From a checkpoint of a small image super-resolution model.
Model: activation quick_gelu, moe top_k, num experts 64, widths [80].
Training: adamw at rate 0.004, 5100 steps, batches of 64.
Data: trained on aerial photos of the United States (SatlasPretrain), 203450 training examples, 1.6 epochs.
Rows from expert 51 of block 3, named by matrix and row number. Rows with one number belong to one neuron. Each number is 128 + 32 x the weight over the matrix's rms, rounded and kept within 0 to 255. All counts start at 0.
# up: expert up (model.blocks.3.mlp.up, 64x160x80), inputs 0-79
# down: expert down (model.blocks.3.mlp.down, 64x80x160, transposed), outputs 0-79
up.96 [173 152 134 151 118  76 193 142 115 158 120 151 117 123 165 127 102  94  79 121 124 166 141 161 127 149  94  84 116 117 119  81  86  96 137 144 154 136 132 149 112  90 135 100 142 108 155 127  61 126 110 130 130 117  94 141 140 125  97 162 130 134 149 130 132 152  79 128 158 124 145 145 131  88 127 140 114 118 129 159]
up.97 [168 154 148 138 103 156 171 153 147 142 154 125 132 105 113 154 124  97 121 145 103  81 122 175  79  99  64 106 156 188 137  98 135 111 132 124 142 114  93 165 137  96 148 100 161 139 169 110 139 133 138 114 109  86 117  96 117 148  82  89 125 130 145  75 121 144 181  86 152 162 117 167 146  92 125  86 157 126 122 110]
up.98 [133 118  86 138 110 243 170 132 141 133 133 168 101 160  94 143 120 133 161 152 109 122 146 166  51  81  94 187 159 156  96 131 180 147 174 111 170 120  59 165  93 106  95  99 169 104 156  94 168 104 170 105 174 109 137 122 123 139 137 129  96 152 166  97 135  87 146 122 147 190  53  91 106 105 149  96 165 161 102  93]
up.99 [130 129 144  93  68 226 142 153 153 157 144 160 181 174 105 122  74 127 173 151 146 144 115 131  46 114 121 126 158 176 134  96 141 129 131  78 149 103 131 149  73  99  80  78 154 119 139 104 128 136 133 116 136 145 144 164  80 131 142 123  96 107 159  67  95 107 153 120 159 174 109 109 142  72 130  99  73 102 166 112]
up.100 [149 108 166 140 100 160 106  91 147 167 174 131 121 176 117 149 106  89 161 122 170 147  92 180 127 154 115 144 155 184 151 166 150 121  97 104 163 111 157 129  84  85 127 133 118 129 136 110  81 127 136 118 102 149 139 132 152 112  78 111 122 111 141 132 143 131 158 137 170 139 126 122 176  90 156  93  65 130 121  90]
up.101 [ 74 111 138  50 206 172  93 119  45 146 114  57 158  72 123  61  42 166 111 155 165 137 161 130 150 193 194  72  48 138  27  20  80 146 110 102  61 120 111 130 211  92  74 160  86 160  84 132  61 133  80 135 149 208  61 132 197 133 101 127 102 104  72 118  99  97 133  58  84 127 123  67 174 119 106  98 121  38 159 231]
up.102 [195 134 154 170 115 115  98 125 102 181 123 171 122 165 212 106 110  87  82 123 115 138 177 150 158 122 129  54  87 162 119  73  93 117 121  96 123 148 111 143 172  97  93 113 136 152 140 140 120 125 113 134  97 101  70 127 128 126 154 103 134 132 178 107 140 178  97 113 122  94 125 110 169 126 137 159 120 137 174 172]
up.103 [ 73  95 112  47 166 119  51 126  95 146 138 103 165 134 143  88  81 182 128 111 161 157 128 134 145 171 198  89 107 132  84  98 115 115 124  67  92 115 116 140 169 155  76 150  96 128  63 117 127 113 109 147 139 193 117 140 165 131 142 105 101 117 116 137 103 144 118 106  86 111 184 129 177 130 108  75 157  47 152 146]
up.104 [ 70 109 144  69 153 151 149 132 117 180 174 117 150 134 147  94  72 144 140 100 142 121 115  66  97 160 142  98 136 144 130 114 106 183  89  95 128  93 119 121 135 136  88 181  85 131 102  84 147 104 115 131 119 172 137  96 127 116 123 126 109  85  72 138  94 167 107  84 120 116 124 159 162  67 114  95 137 113 162 145]
up.105 [ 63 123 144  80 175 115 104  96  48 162 185  98 151  70 114 120  96 124  99 105 213 139 138 161 131 140 169 114 134 179  79  86 135 115 131 107  69 110 139 159 182 123 132 133 158 152 106 133 146  80  80 110 122 214  67 150 179 137 123  92 109 119  84 112 109 133 129 113 102 165 125 121 216 100  84  95 162  38 146 175]
up.106 [ 59 109 135  35 183  79  87 123  41 159 152  90 160  87 210  65  36 150  78 111 173 202 124 138 127 186 205  64  81 132  44  40  64 140 138 104  67 160 138 125 219 152  76 160 121 140 112 143  86  64  84 136 152 220 106 149 174 139 178 118  54 101  89 144  72 174 119 124  74  53 117 134 194 109 118 108 101   4 165 213]
up.107 [124 111 130 150 105  54 145 104 158 106 133 124 103 154 124  95 133  96 143  66 112 179 127 145 132 138 108 151 130 161 131 142 144 155 139 138  96 108 184 141 117 137 147 138 134 126  98  76 145 136 112 135  95 123 116 134 130 107 124 110 145 156 144 145 138 150 109 164 125  87 124 102  91 101 125 148 156 133  92 116]
up.108 [ 99 117 101  33 186  59 109  98  88 158 149 129 163 121 169  87 107 120 141 140 152 163 154 136 136 152 139  78 131 134 132  60 136 135 143  84  60  85  99 102 159 124  88 114  68  96 123 110 137 108  91 136 104 173 119 137 225 184 125 107 144 109 151  70  83 194 104  98  70  98 159 127 173 104 155  71 133 106 173 150]
up.109 [ 85 162 120 101 150 165 127 107 103 114 148 104 144 133  94  87  85 165 140 151 187 107 127 165 102 141 133 148 156 175 108  64 185 136 138  97 135  77 115 146 173 131  66  85 133 124 185  89 148 130 121 108 114 161 153 132 137 112 101 106 125 140  93  84 114 124  98 104 103 148 163 125 223 104  97  52 139 118 118 137]
up.110 [123 103 155 130 110 106  86 109 103 100 127 167 129 147  96  62 155 111 141 112 161 198 135 133 143 153  96 147 161 116 185 160 145 135 192 137 128 133 167  77  92 150 106 138  70  85  98 114 142 107 121 143 103 174  97 114 157 102  85 146 106 213 179 112 107 168 106 131 113  86 134 156 140  53 143 138  93 177 136 114]
up.111 [ 87 129 130  89 150 234 128 112  85 128 170 129  86 112 104 163  88 158 155 173 177 131 111  74 102 133 137 179 147 147 132 152 174 102 170 162 139 116  47 123 146 130  72 141 177  59 150   4 145 188 183 125 159 134 154 127  93 126 134 147 126  97 123 111 130  77 113 105 158 173  80 100 143 117 149  89 123 101 155 111]
up.112 [157 166 115 112 116 216 122 169 120 127 196 159 145 127  79 143 126 117 162 161 161  87  87 153  67 109 122 163 139 184 135 103 125 118 153  99 144 146  77 127 130  90 122  80 134 139 224  86 174 102 121  99 136  99 147 103  87 103 162 107 136 125 142  89 131 157 148 125 145 173  69 152 139 135 144  90 167 148 100 101]
up.113 [ 88 158 101  88  95 208 145 127 110 165 173 137 142 169  32 161 108 113 176 130 146  73  84 160  70  96  70 192 179 177 135 116 156  99 170 114 140  39  83 106 172  79 113  73 111 146 189  33 147 133  98 126 115 119 158 117  90  72 146 115 103 131  99  84 106 117 141 100 144 188  49 108 122  92 116  74 176 152 106  85]
up.114 [155 147 115 158 142  92 185 142  77 148 123 122 111 159 192 134 132  61 144 120 120 144  96 193 157 129 102  89 141 184 158 116 137 122 112 134 120 115 135 132 130 116  77 111 104 144 157 124 125 115 115 156 107  97  87 127 147 106 146 112 104 151 131 108 130 202 177 128 111 133 118 150 107  75 148 125 138 147 129 147]
up.115 [ 44 115 127  65 168 130  68  87  70 151 129  90 143 126 184 109 100 138 111 131 198 149 112 178 150 157 168  74 137 175  96  35  56 146 122 148  94  89 145 146 168 152  98 116 116 146 108  89 128  89 104 144 100 176  52 134 169 150 187 105 110  96 104  71 138 185 140  86  99 153 134 125 117  64  66  76 160  32 175 201]
up.116 [ 98 130 161 151  77 157 100 120 142 131 129 131  76 123 133 131 122 143 125  95 134 162  77  97 125 143 136 160  95 133 126 209 129 167 185 152 170 133 111  96  60 114 140 164 134 107  64 110 102 157 170  90 182 142 186 100 161 142  37 138 170 141 150 189 135 127  99 137 175  74 113 138 168  88 158 130  96 111 153  59]
up.117 [121 124 117 128  60 109 148 116 143 105 127 144  93 123 126 114 109  67 162  78 113 148  80  87 105 137 114 154 142  85 144 126 198 143 131  66 162 125 126 107 106 113 126 108 131 109  81 122 150 143 106 132 107  87 129 114 131 106 148 149 123 140 184  67 159 189 127 169 148 146 132 121  70 107 149 112 141 107 132  88]
up.118 [102  32 148 118 136 153  62 115 113 109 152 173  90 110 148 135 154  90 104 119 134 121 104  85 111 139 135 211 106 134 165 204 131 121 121 154 110 136 110  79 113 215 129 169 171  83  55 110 172 145 142 116 192 158 148 122 166 130  98 126 144  91 114 207 119 143 123 145 161  64 128 122 135 145 210 172 133 140 106  69]
up.119 [112 131 103 113  55 223 117 150 117 122 130 133 106 109  95 167  89 189 172 150 120 124 105 137  78 132 133 126 151 124 132 157 181 151  91 169 149 112  92  85 132  59  79 116 123  87 105  86 115 119 145  93 131 142 160 162 134 124  92 148 142 182 145 125 157 144 120 132 180 178  73 150 145 155 145 162  97 127 107 106]
up.120 [107 127 176 139 138  92 126 104 154 115  93 140 113 166 161  89 150 156 120  85 119 179 114 108 117 150 161 125 121 112 150 147 117 114 161 160 142 120 151 112 106 170 119 142  85  88  73 142 131 139 148 117  99 157 133 143 130 121 128 131 144 101 154 133 139 162 111 147 145 111 130 132 105 121 151 176 122 119 105 150]
up.121 [108 163 132  76 147 146 156 141 108 150 186 137 132 132  98 145 115 112 130 166 132 115 141 157  83 142 125 148 139 190 134  70 117 128 163  78 102 107  86 159 188 126 123 103 161 135 176  96 169 141 103 118 162 114 127  83  98 107 132 101  70 105 116  88 137 127 126 109 116 186  72 123 174 138 104  79 217 106  76 146]
up.122 [161 151 142  86 126 106 161 171 116 106 122 124 116 154 174  81  94 100 121 136 112 101 170 128 136 102 113 101 154 115  90 145 108 124 131 120 132 115 122 154 174  37 123  97 168 126 131  81 168 101  97 114 131 107 125 106 137 118 168 144 113 186 134 109 135 190 144 137 111 130 158 118 136 130 148 121 123 117 106 161]
up.123 [ 57  96 145  62 219 133 112  95  66 178 134  86 133  83 178  62  90 128 105 117 193 143 104 133 135 186 199  80 101 145  63  61 112 125 109 122 101 176 136 134 130  92  90 163 100  96  95 144 103 113  69 134 141 195 109 106 152 125 135 109  76  96  82 114 102 148 113  59  77  99 129 137 191  98  78 120 111  91 145 219]
up.124 [137 143 141 171  67  64 176 102 155 110 169 122  97 148 149 112 137  91 104 129  99 138 183 109  95  90  65  83 101 108 137 158 119  75 164 155 163 101 181 162 134  90 141 117 175 103  79 123 152 115  99 130 119 101 127 118 124 128 164 108 112 153 177  89  97 141 139 211 151 173 134 124  67 112 148 141 116 104 139 103]
up.125 [160 124 166 160 115 100 185 135  73 146 134 125 145 141 211 104  93  77 172 105 132 153 154 151 150 108  84  78 157 184 116 115  62  93 117 143 178 100 160 145 129  79  76  85 144 157  98 124  84 135  83 145 117 120  78 134 128  95 107 140 118 125 157  97 103 174 114 148 117 101 103 115 148  74 110 109 104  82 158 174]
up.126 [175  72 114 210 125 101 179 168 133 121  98 161 111 168 185  69  94 109 145 155 106 186 164 172 155 147  78  82  81 144 142 107 101 146 127 125 172 114 197 134  96  76  86  51 171 133  88 159 104 119  80 135 121 124 113 149 110 103 117 135 137 205 143 108  91 127 150 136 136 120 142 117 143  78 137 153  91 147 145 196]
up.127 [ 62 118 136  75 208 140  97 132  50 147 141 108 153 101 170  73  71 186 120 118 134 143 135 127 156 188 183 121 105 114  31  82 108 135  75 142  50 140  94 132 125 161  60 125 107  97  66 132  86 107 111 144 151 192  98  64 140 128 178  91 125  85  97 144  59 151 150  75  44  97 178 113 171 140 102  54 160  49 143 181]
up.128 [112 168 160 136  82 155  97 151 154 135 136 143 164 146 101 190 121 102 167  91 131 134  56 125  74 157  88 176 184 164 171 189 147 152 129 112 172 115  94 107 104 102  97 117 137  80 141  68 116 167 171  95 138 119 140 151 145 144 121 123 116 134 134 138 113 156 148 166 183 132  84 157 150  77 168  82  89 139 123  87]
up.129 [171 130 121 143 141  66 152 121  83  96 115 108  78 169 229 102  91  73 154 109 144 177 140 155 163 112 106 111 146 148 147 116  96 106 128 124 154 104 140 144 116 117 107  74 164 125 128 131 129 123 154 141 122 104  64 144 146 123 153 108 126 129 144  79  92 213 122 165 107 127 111 123  85  68 102 108 106  71 136 161]
up.130 [187 145 136 131 115 137 105 119 146 145 115 127 123 166 139 185 144 148 138  96 143 114 121 113 153 114 165 179 134  99 136 149 176 127 158 165 133 148 136 101 112 178 131 136 144 110  87  94 148 136 171 116 105 127 125 170 147 154 116 128 131 107 160 136 154 119 130 151 165 173 127 139 105 140 122 137  94 120 132  80]
up.131 [167 133 143 129 108  92 171 106 133 115 133 148 101 148 167  55 110  80 137 116 130 156 162 137 113 102  94  83 134 112 156 116  49  94 175 108 154 146 151 133 120  83 149  79 136 136  84 113 121  86  84 130 135 119 100 137 133 108 148 101 124 147 130  67 131 157 155 147 123 138 123 152  78  44 118 122 158  59 129 151]
up.132 [ 97 121 151 110 151 135  90 143  63 161 134 119 112 121 160 136 123  99  99 111 175 151 143  96 151 160 186 175 100 146  77 158 116 140 159 139  91 109  95 127 115 188 117 172  95  79  95  94 105 115 141 171 142 135 114  76 164 108 117 127 117  89  83 139 101 122 127  89 127  69 140 142 166 146 101 131 117  99 161 142]
up.133 [181 123  96 168 153 138 157 157 112 134 117 137 133 150 166 119 121  27 142 139 142 107 137 168 119 100  80 137 130 153 128 149 113  92 130 132 126 108 134 161 168  99 143  89 163 164 171  94 125 118  95 139 118  80  92 106 132  89 161 125  99 132 131 122 125 199 110 177 139 160 141 128 126  75 126 107  96 125 114 134]
up.134 [127 162 123  97 132 158 142 143 131 122 165 118 147 147 100 145 142  89 144 129 128  67 112 178  81  99 107 151 118 182 138 100 148  89 165  97 148  90 112 131 132 101 109 113 142 146 183 111 164  99  81 132  99  90 123 118 100 132 151 119 118 132 126 113 162 175 125 173 129 160 103 141 132 134 137 106 153 145 115  71]
up.135 [ 97 139 153  96 136 169 139 151  81 119 147 109 167 127 172  91  99 143 133 122 130 124 120 144  93 178 157 114 113 161 135  82 101 160 120 116 109 112 129  97 175 143 100 122 115 117 122  93 126 116  84 114 148 206 118 162 166  85 112  79 114 124 116 125  95 127 126 114  90 143 129 136 147 101 127  47 116 104 183 161]
up.136 [112 100 151 161  98 153 161 106 163 131 111 158 103 155 166 108  95 153 136 130 109 170 149 146 137 128 116  80 113 127 150 117 104 156 159 115 149 130 133 126 149 149  65 123 132 104  96 165  98  86 114 131 111 144  90 151 131  97 169 164 134 164 183  95 109 151 160 127 129 140 102 110 129  89 153 180  87 142 155 163]
up.137 [149 114 133 199 141 103 155 149 144 132 100 123 113 146 204  45 115 110 100 152  76 111 182 143 146 114 100  57  89 148 134  79 110 175 131 110 167 145 160 126 121  80 113 107 165 143 151 121  60 132 115 137 107 104  94 123 151 102 122 149 130 142 164 163 100 137 142 153 163 159 125 123 136 107 169 149 113 110 157 124]
down.96 [109 124 135 100 146 154 135 100  82 128 132 143 126 180  62 120 120 129  71 134  92 123 165 120 188 160 143 121 125 120 112 105  90 124 113 123 192 130 116 114 117 119 158 117 137 134 105 114  80 107 130 118 124 128 149 112 107 119 164 131 120 148 125 131 102 145 145  97 151 127 119 149 144 130 155 130 107 138 112 159]
down.97 [163 132  73 104 136 112 140  86 114 164  99 128 106 112 156 108 130 126 138 165  95 107 154 142 161 137 125 148 132  79 157 143 105 120 186 140  90 137 118 151 118 147 202 148 148 175 120 131 126 124 113 120 116  86 158 132 112  86 139 154 133 125 126 151 142  85 113 141 122 108 133 145 145 159 106 133 128 143 167  85]
down.98 [208 101  93 105  95  92 118 185 139 161  69 150  41  55 156 126 134 163 166 199 136 105 129  96 110 110 131 167 170  87 152 103 139  71 189 105  82 113  88 115 132 177 124 137 100 184 132 122 138 204 156  98  58 119 185  80  86 139 117 103 125 124  84 196 109  78 113  94 110  95 133 112  78 175 106 128 158 130 159 115]
down.99 [171 140  78  96 129 113 169 143 130 153  93  92  58  70 184 171 108 168 167 214 102 146 144 100 126 109 105 181 185 101 162 134 138  53 188 115  77 143  93 162 134 116 160 160 112 207 150 119 158 175 149 130  75 134 163 128  90 133 166  99  83 109  65 196 152  77 115 134  73 115 100 120 112 157 113  97 117 118 176 123]
down.100 [150 134 110 125  93 135 142 135  75 159 126 127  99  87 160 170 120 126  96 138 157 109 159 101 166 144 131 154 101 129 166 149 142 131 179 110  99  99 137 168 111 127 174 186 111 160 122 117 111  75 139  93 118 139 116 137 130 114 171 122 136 156 105 126 156 183 100 129 127 132 102 146 117 107  95 100 106 115 149 121]
down.101 [100 124 196  17 194 109 143  43 147 201 166 115 158 142 131 125  36  58 153  94 135 198  83 148 123 101 122 127  79 141  38 154 132  99  63  70 120 222 160 149 192 133 131 147 141 179 102 151 205  91  80 101 220 133  99 114 102 188 176 109 109  72  54  96  97 124 131 135  56 178 162 119 178 192 130 227 148  55  90 177]
down.102 [ 97 162 117  93 159 153 118 139 165 111 134 172 133 122  48  76 160  72 101 128 112 134 123 170 150 116 154  97 160 152 106 116  87 122  45 106 173 174 134 115 109  89 198  81 138  89  84 131 121 158  86 119 203 193 152  81 100 112 147 149 164  87 116  80  59 152 160 122 111 145 103 115 145 132 186 141 142 113 140 156]
down.103 [113 130 193  84 179 135 135  99 158 181 149 103 174 136 122 156 106 100 153  69 108 138 112 162 134  58 109 119  66 137  73 145 153  96  50 100 134 166 188 126 138 129 108 135 140 130 147 153 177  71  94 106 200 157 130 145 122 150 126 142  89  87 119 102  95 130 143 134  94 171 142 118 173 158 138 192 137  81  90 163]
down.104 [104 107 147  69 151 146 116 130 124 149 157 107 114  81 138 153 133  97 127 115 170 142 123 143 105 129 163 105 119 130  95 170 137  72  87 106 133 124 178 150 150 138 169 114 135 154 109 175 156  99  96 115 147 169 153 150 129 144 136 145  84  84 129 137 135 166 136 113  74 140 107 110  90 125 122 166 127  98  92 127]
down.105 [ 88 132 215  55 206 126 107  59 160 169 155 146 184 123 129 113  92  67 166  72 141 138 136 163 145  62 167 133  66 122  35 153 174 120  49 102  97 176 129 150 147 118 161 166 128 185 109 148 200  87  83 106 164 147  93 126 138 180  99 131 152  83  90  94  90 104 109 141 115 170 154 105 154 159 132 184 159  67  97 172]
down.106 [ 82 140 203  53 193 158 140  63 200 198 158 111 206 134  57 154  58  58 169  78 135 168  96 164 100  63 144  94 114 137  11 161 126 111   0 108 157 185 165 155 156  98 138 136 115 154 129 169 173  81  34 105 226 148 152 178 105 148 165 129 109  94  65  70  46 149 190 152  88 168 148  93 159 155 158 173 122  52  52 229]
down.107 [122 115 141 158  99 133  86 196 116  89 142 142 135 106 104 106 174 151 110 115 135  25 145 129 164 144 164 102 114 140 131 125 131 192 138 138 148  90 111 103  55 102 104 116 164 110 136 101  86 117 174 104 112 133 120 179 122 110 111 148 131 162 144 123 133 139 164 141 174 158 112 136 151  67 128  96 119 130 157 119]
down.108 [ 65 128 203  68 184 135 111 145 142 131 162  95 144 101  94 127 168  99 105  52 141 111 161 155 132  89 166 105 101 139  74 160 133 135  39 135 158 166 159 143  97 100 151 190  98 139  92 155 153 103  87 118 175 169 121 172 123 152 133 139 159  95  78  79 109 141 190 144  98 148 139 101 171 101 147 157 112  86  56 154]
down.109 [142 123 183  61 153 127 145 121 116 149 156 128 117  72 136 130 126  89 103 133 130 150 183 145 140  79 145 142  94  94 147 141 138  77 130 119  94 184 120 145 128 167 182 190 119 115 135 138 148  80 163 116 150 142 121 149 144 152 172 135 126 108 108 119 143 110 115 115  87 165 171 128  87 134 104 207 106  99 104  71]
down.110 [115 112 159 116 112 139  78 212 123 137 138 141  81  85 133 169 195 145  73 119 157  84 177  95  87 142 147 107 142 110 132 143 124 155  89 143 119  76  88 123  62  63 142 150 116  80  94 132 131 111 151 105 137 149 137 138 110 152 115 132 102 136  98 116 146 129 174 113 148 158 141 125  96  99 118  88  68 118 114 195]
down.111 [181  87 135  89 130  70 128 186 107 159  67 116 107  71 136 116 144 155 177 207 138 172  78 100 126 101 131 179 134 104 130 139 172  83 172 118  57 142  96 142 135 186 101 131 106 165 139 126 199 147  97 129 120 134 159 115 117 146 125  61 102  73  95 174 129  44 108 158  71 117 148 104  82 173 105 149 138 134 153 149]
down.112 [165 145 125 110 168 121 162 137 113 181  69 128  87 110 174 157 138 158 156 153 119 150 148 156 121 109 115 198 127 103 143 152 143  87 173 142  65 119 128 207 132 152 177 159  49 193 151 132 205 139 115 109 102 138 138 119 110 133 132  93 100  98 116 161 135  59  91  75  78 122 147 157 105 170 103  87 103 117 149  92]
down.113 [191 147  85  92 119  83 114 147  99 162  64 132  77  62 203 150 106 180 124 209 100 131 142 116 148  88  97 164 138  84 163 148 160 131 239 176  47 118 104 175  97 181 201 195  69 227 147 117 156 158 169 100  84 105 126 136 140 133 110 134 118  96  75 185 156  58  90  85  84  86 171 176 111 139  79 108 129 143 167  84]
down.114 [ 62 137 109 148 165 144 106 122 106 142 128 151 140 148  88 124 176  95  94 109 100 114 144  96 166 179 122 106  99 166  96 152 114 182 131 186 136 129 107 131  49 106 176 158 130 124  91 137 106  90 122  97 155 108 126 139 148  90 118 168 151 156 135  94  85 148 151 116 119 115 125 122 172 119 133 141 116  90 120 181]
down.115 [ 56 115 182  46 213 152 105  21 170 166 115 175 160 115 106 162 107  70 153  88  91 140 119 149 174 118 163 124  98 104  42 134 155 101  19  96 107 148 141 167 171 111 136 158 133 187 150 187 164  61  82  77 196 154 112 154  95 157 157 135  64  64  75  82  62 111 128  84 103 133 125  52 191 167 152 202 152  76  94 242]
down.116 [207 120 122 161  68 123 128 221  77 149 128 116  98 120 145 139 194 159 123 131 160  64 119 101  93 106 146  97 180 137 158 153 106 111 173 130 122 100 134  98  75 104 117 116 137  69 140 111  85 176 184 114 105 118 152 119 127 138 164 124 140 124 130 147 143 177 164 155 158 120  59 143  44  92  94  76  79 164 139  95]
down.117 [145 103  82 167 117 121  81 149  79 165 107 150  90 105 131 184 127 179  92 134 122  71 167  95 164 165 165 138 162 115 163 116 155 165 160 151 112  88 116 133 107 108 224 135 102 161 130 131  74 114 160 131 109 111 158 153 103 143 137 152 114 123 124 136 145 141 166 108 167  90  91 135 132 141 130  82  92 142 129 119]
down.118 [160 131 156 146 101  84 135 187  97 191 124 148 160 124 140 112 156 179 208 105 156 110  82 146  90  71 108 111 120 118 103 158 163 171  91 123  99  49 150 126  99 158  76  86 132 140 140 151 134  88 131 112 122 123 121 180 133  88  69 138 120 158 130 108 143 124 159 157 121 152  91 136  85  96 131  66  94 144 147 139]
down.119 [200 100  97 134  83  85 141 196 103 175 110  92  70 106 162 149 134 181 121 183 147  99 100  75 142 116 130 146 166  96 189 155 137  83 177 116 131 146 102 136 116 140  95 152 119 130 144 111 112 153 121 110 108  94 203 109  96 155 178  88  93 108  99 199 132 108 139 117  97  96 158 103  43 132  45 146 109 118 187 130]
down.120 [135  85 139 142 124 134 125 194 125 113 166 120 101 152 109 132 136 152 133 102 137  87 103 110 118 144 122  97 134 116 108 118 118 128 144 135 198  91 101  95 126 111  97 124 156  92 145 121  90 106 122 120 141 153 152 165 119 130 137 102 114 154 107 124 133 140 180 124 134 152 100 119 145  99 133  98  84 114 141 146]
down.121 [121 161 168  42 172 110 139  93 180 157  99 160 125 146 117  85  98 102 142 113 116 165 123 207 112  72 131 178 138 112 100 132 126 103 117 107  78 158 140 198 158 166 166 145  95 209 133 156 211 131  54 136 169 134 110 143 115 133 115 154 121  89 111 144 131  46  75 116  61 142 158 133 154 218  90 146 173 134 136 108]
down.122 [141 138 121 108 184 141 162 117 157 134 126 126 120 146  85 124 122 126 126 117  96 110 172 145 135 182 133  76 150 131 135 127 119  97 109 131 146 188 120 188  68 138 176 126  84 177 104 124 122 165 122 122 132 140 149  97 131  93 168 135 140 109 126 108 125  92 137 120 102 109 120 170 132 175 169 132 122 132 147  93]
down.123 [ 70 147 182  26 184 132 145  83 160 154 167 104 174 143  76 122  89  47 146  55 139 187 103 188 116 107 160  77  91 114  42 170 120  91  68 101 118 193 169 131 147 122 138 119 144 141 100 153 186  94  57 128 190 152 121 146 115 164 181 127  97  94  59  64 109 138 150 134 101 173 126 108 160 164 150 160  90  62  76 179]
down.124 [110 131  76 129 119 128  87  97 172  96  76 137  82 198 106 111  88 139 137 141  76  87 128  98 184 169 120 116 141 112 133  88 163 147 163 146 156 100 132 144 116 143 211 121 137 134 140 116  85 129 133 143 133 119 148 136 115 117 134 162 100 125 134 142 120  75  96 102 151  66  89 153 148 147 168 102 166 174 138 131]
down.125 [ 92 124 100 106 187 142 119 108  68 138 122 173 124 146  77 150 156 112 101 142  89  95 166 133 176 168 147  91 139 160 135 122 121 122 111 146 177 157 121 141 109  95 191 162 163 141 129  95 107 130 125  84 157 110 156 100 114  93 177 145 139 141  82  96  79 168 162  83 115 135  99 149 172 105 188 116 108 102 144 169]
down.126 [106 131 112 123 155 167 126 130  73 120 126 152 114 152 114 127 151  82  59 179 128  81 179  99 139 206 104  74 153 122 163 123 111 112 108 129 159 158 102 122  93 113 166 132 187 103 107  77  63 194 155 119 142 118 173  77 128 126 177 143 123  80  87 138 101 164 141 126 132 146  95 149 120  91 180 120 133 125 135 139]
down.127 [101 141 205  49 201 126 148  77 149 164 184 122 168 124 122 109  85  71 156  53 144 190  89 175  97  96 155 102 103 138  41 145 101  83  46  99 132 157 167  97 169 111 117 123 136 165 102 185 181 117  67 106 212 143 141 153 133 132 147 163 115  98  96  72  77 105 114 125  94 160 153  91 148 179 148 205 150  60 107 197]
down.128 [168  89 108 133 103 125 152 155  63 137 111 121 111  91 183 206 147 185  84 156 134  81 156  98 138 147 124 116 120  95 168 148 157 118 196 142  93  83 142 178  89 140 181 140 129 118 123 132 106 122 155  92  61 137 128 152 135 121 123 115 109  99 121 131 158 152 152  90 137 109  73 171  96  81  91  62 105 151 139  75]
down.129 [ 49 103 110 117 170 135 101 122 101 124 116 139 186 162  77 162 176  95 119  92  88  65 135 115 175 210 134  89 147 174  94 140 120 160  88 179 169 130 110 162  68  51 189 159 157 155 112 141  60 122 119  97 126 109 126 139 123 112 126 153 142 149 112 110  80 140 159  97 145 120 123 143 195  94 181 151  86 134 113 209]
down.130 [147 130  97 182  62  82 107 188 152  93 116 138 125  98 157 114 170 163 127  99 118  61 110  98 136 104 153 123 136 169 136 114 158 157 136 151 140  83  88 102 123 128  79 146 134  95 147 122 107 169 141 105 111 114 133 113  95 133 106 114 147 152 144 170  99 123 137 150 146 135 135  84 140  85 110 133 123 141 138 142]
down.131 [ 98 129  80  98 171 136  91 117 131 140  56 114 110 169  90 130 113 128 137 142  75  67 157 129 177 186 129 127 128 121 113 125 125 119 148 171 163 101 116 190 133 123 224 145 162 188 116 132  83 109 105 110 123 106 154 130 131 104 145 158 127  87  74 124 129  85 111 100 117  82 137 130 153 128 177 118 129 146  97 161]
down.132 [ 95 139 214  77 146 121 102 138 154 127 139 137 172  88  69 116 135 109 190 106 146 169  93 153  93 103 151 120 105 140  75 137 123 121  68 115 112 175 162 105 131  88 102 111 116 118 121 166 161 120  99 106 195 154 113 173 125 136  94 157 128 101 129  75 112 143 144 174 112 183 130 110 106 134 119 151 111 104 113 141]
down.133 [110 173  77 110 138 161 111 126 101 126  96 137 108 141 109 123 174 132 107 132  69  62 178 143 172 163 125 102 131 129 134 143 109 162 145 144  84 126 111 171  63 109 173 108 104 198 111 124 111 115 113 102 103 116 111 124 134  88 133 137 147 116 124 154 107 138 140 110 132 108 118 176 160 114 162 102 152 129 174 157]
down.134 [179 183 139 127 144 101 126 104 141 140  80 156 113  94 120 144 145 145 143 155 126 107 156 144 149 123 124 165 145 121 163 125 126 115 158 140 107 129 130 165  63 132 154 132  92 185 128 136 132 145 110  98 101 112 120 127 127  93 107 133 141 121 124 124 149  95  72  93 126 102 118 158 124 159  98  96 152 162 159 117]
down.135 [110 144 166  89 130 145 139  65 130 176 125 105 115 129 119 153 123 104 125 130 133 156 118 128 121  92 148 122 106  96  90 164 132  93  98 103 132 158 149 180 154 115 157 173 131 172 105 168 148  82 117 123 156 173 105 138 108 151 113 128 107 117  85 116 115 134 138 108 100 164 122  87 135 148 120 171 140  98  97 192]
down.136 [147 127  99 112 131 121 133 173  94 143  96 118 109 112 115 152 154 108 130 179 109  94 157  95 117 155 112 112 192 118 145 124 131 107 120 100 180 160  76 120  92  83  89 138 150 115 128 132  84 190 137 129 127 125 203  85 102 119 159 107 104  90  71 163 100 106 186 111 106 132 115  82 146 152 163 117 119 113 134 169]
down.137 [136 102 126 118 126 134 115 115  74 103 126 127 104 154 100 111 119  88  86 167 143 106 155 105 161 154 124  98 142 128 139 126  85 139 114 108 182 150  92 126 122 108 137  79 203 108  86 113  68 168 136 137 125  88 163  87  84 125 180 125 102 120 115 141 125 149 135  99 165 116  68 123 130 133 130 136 161 156 125 154]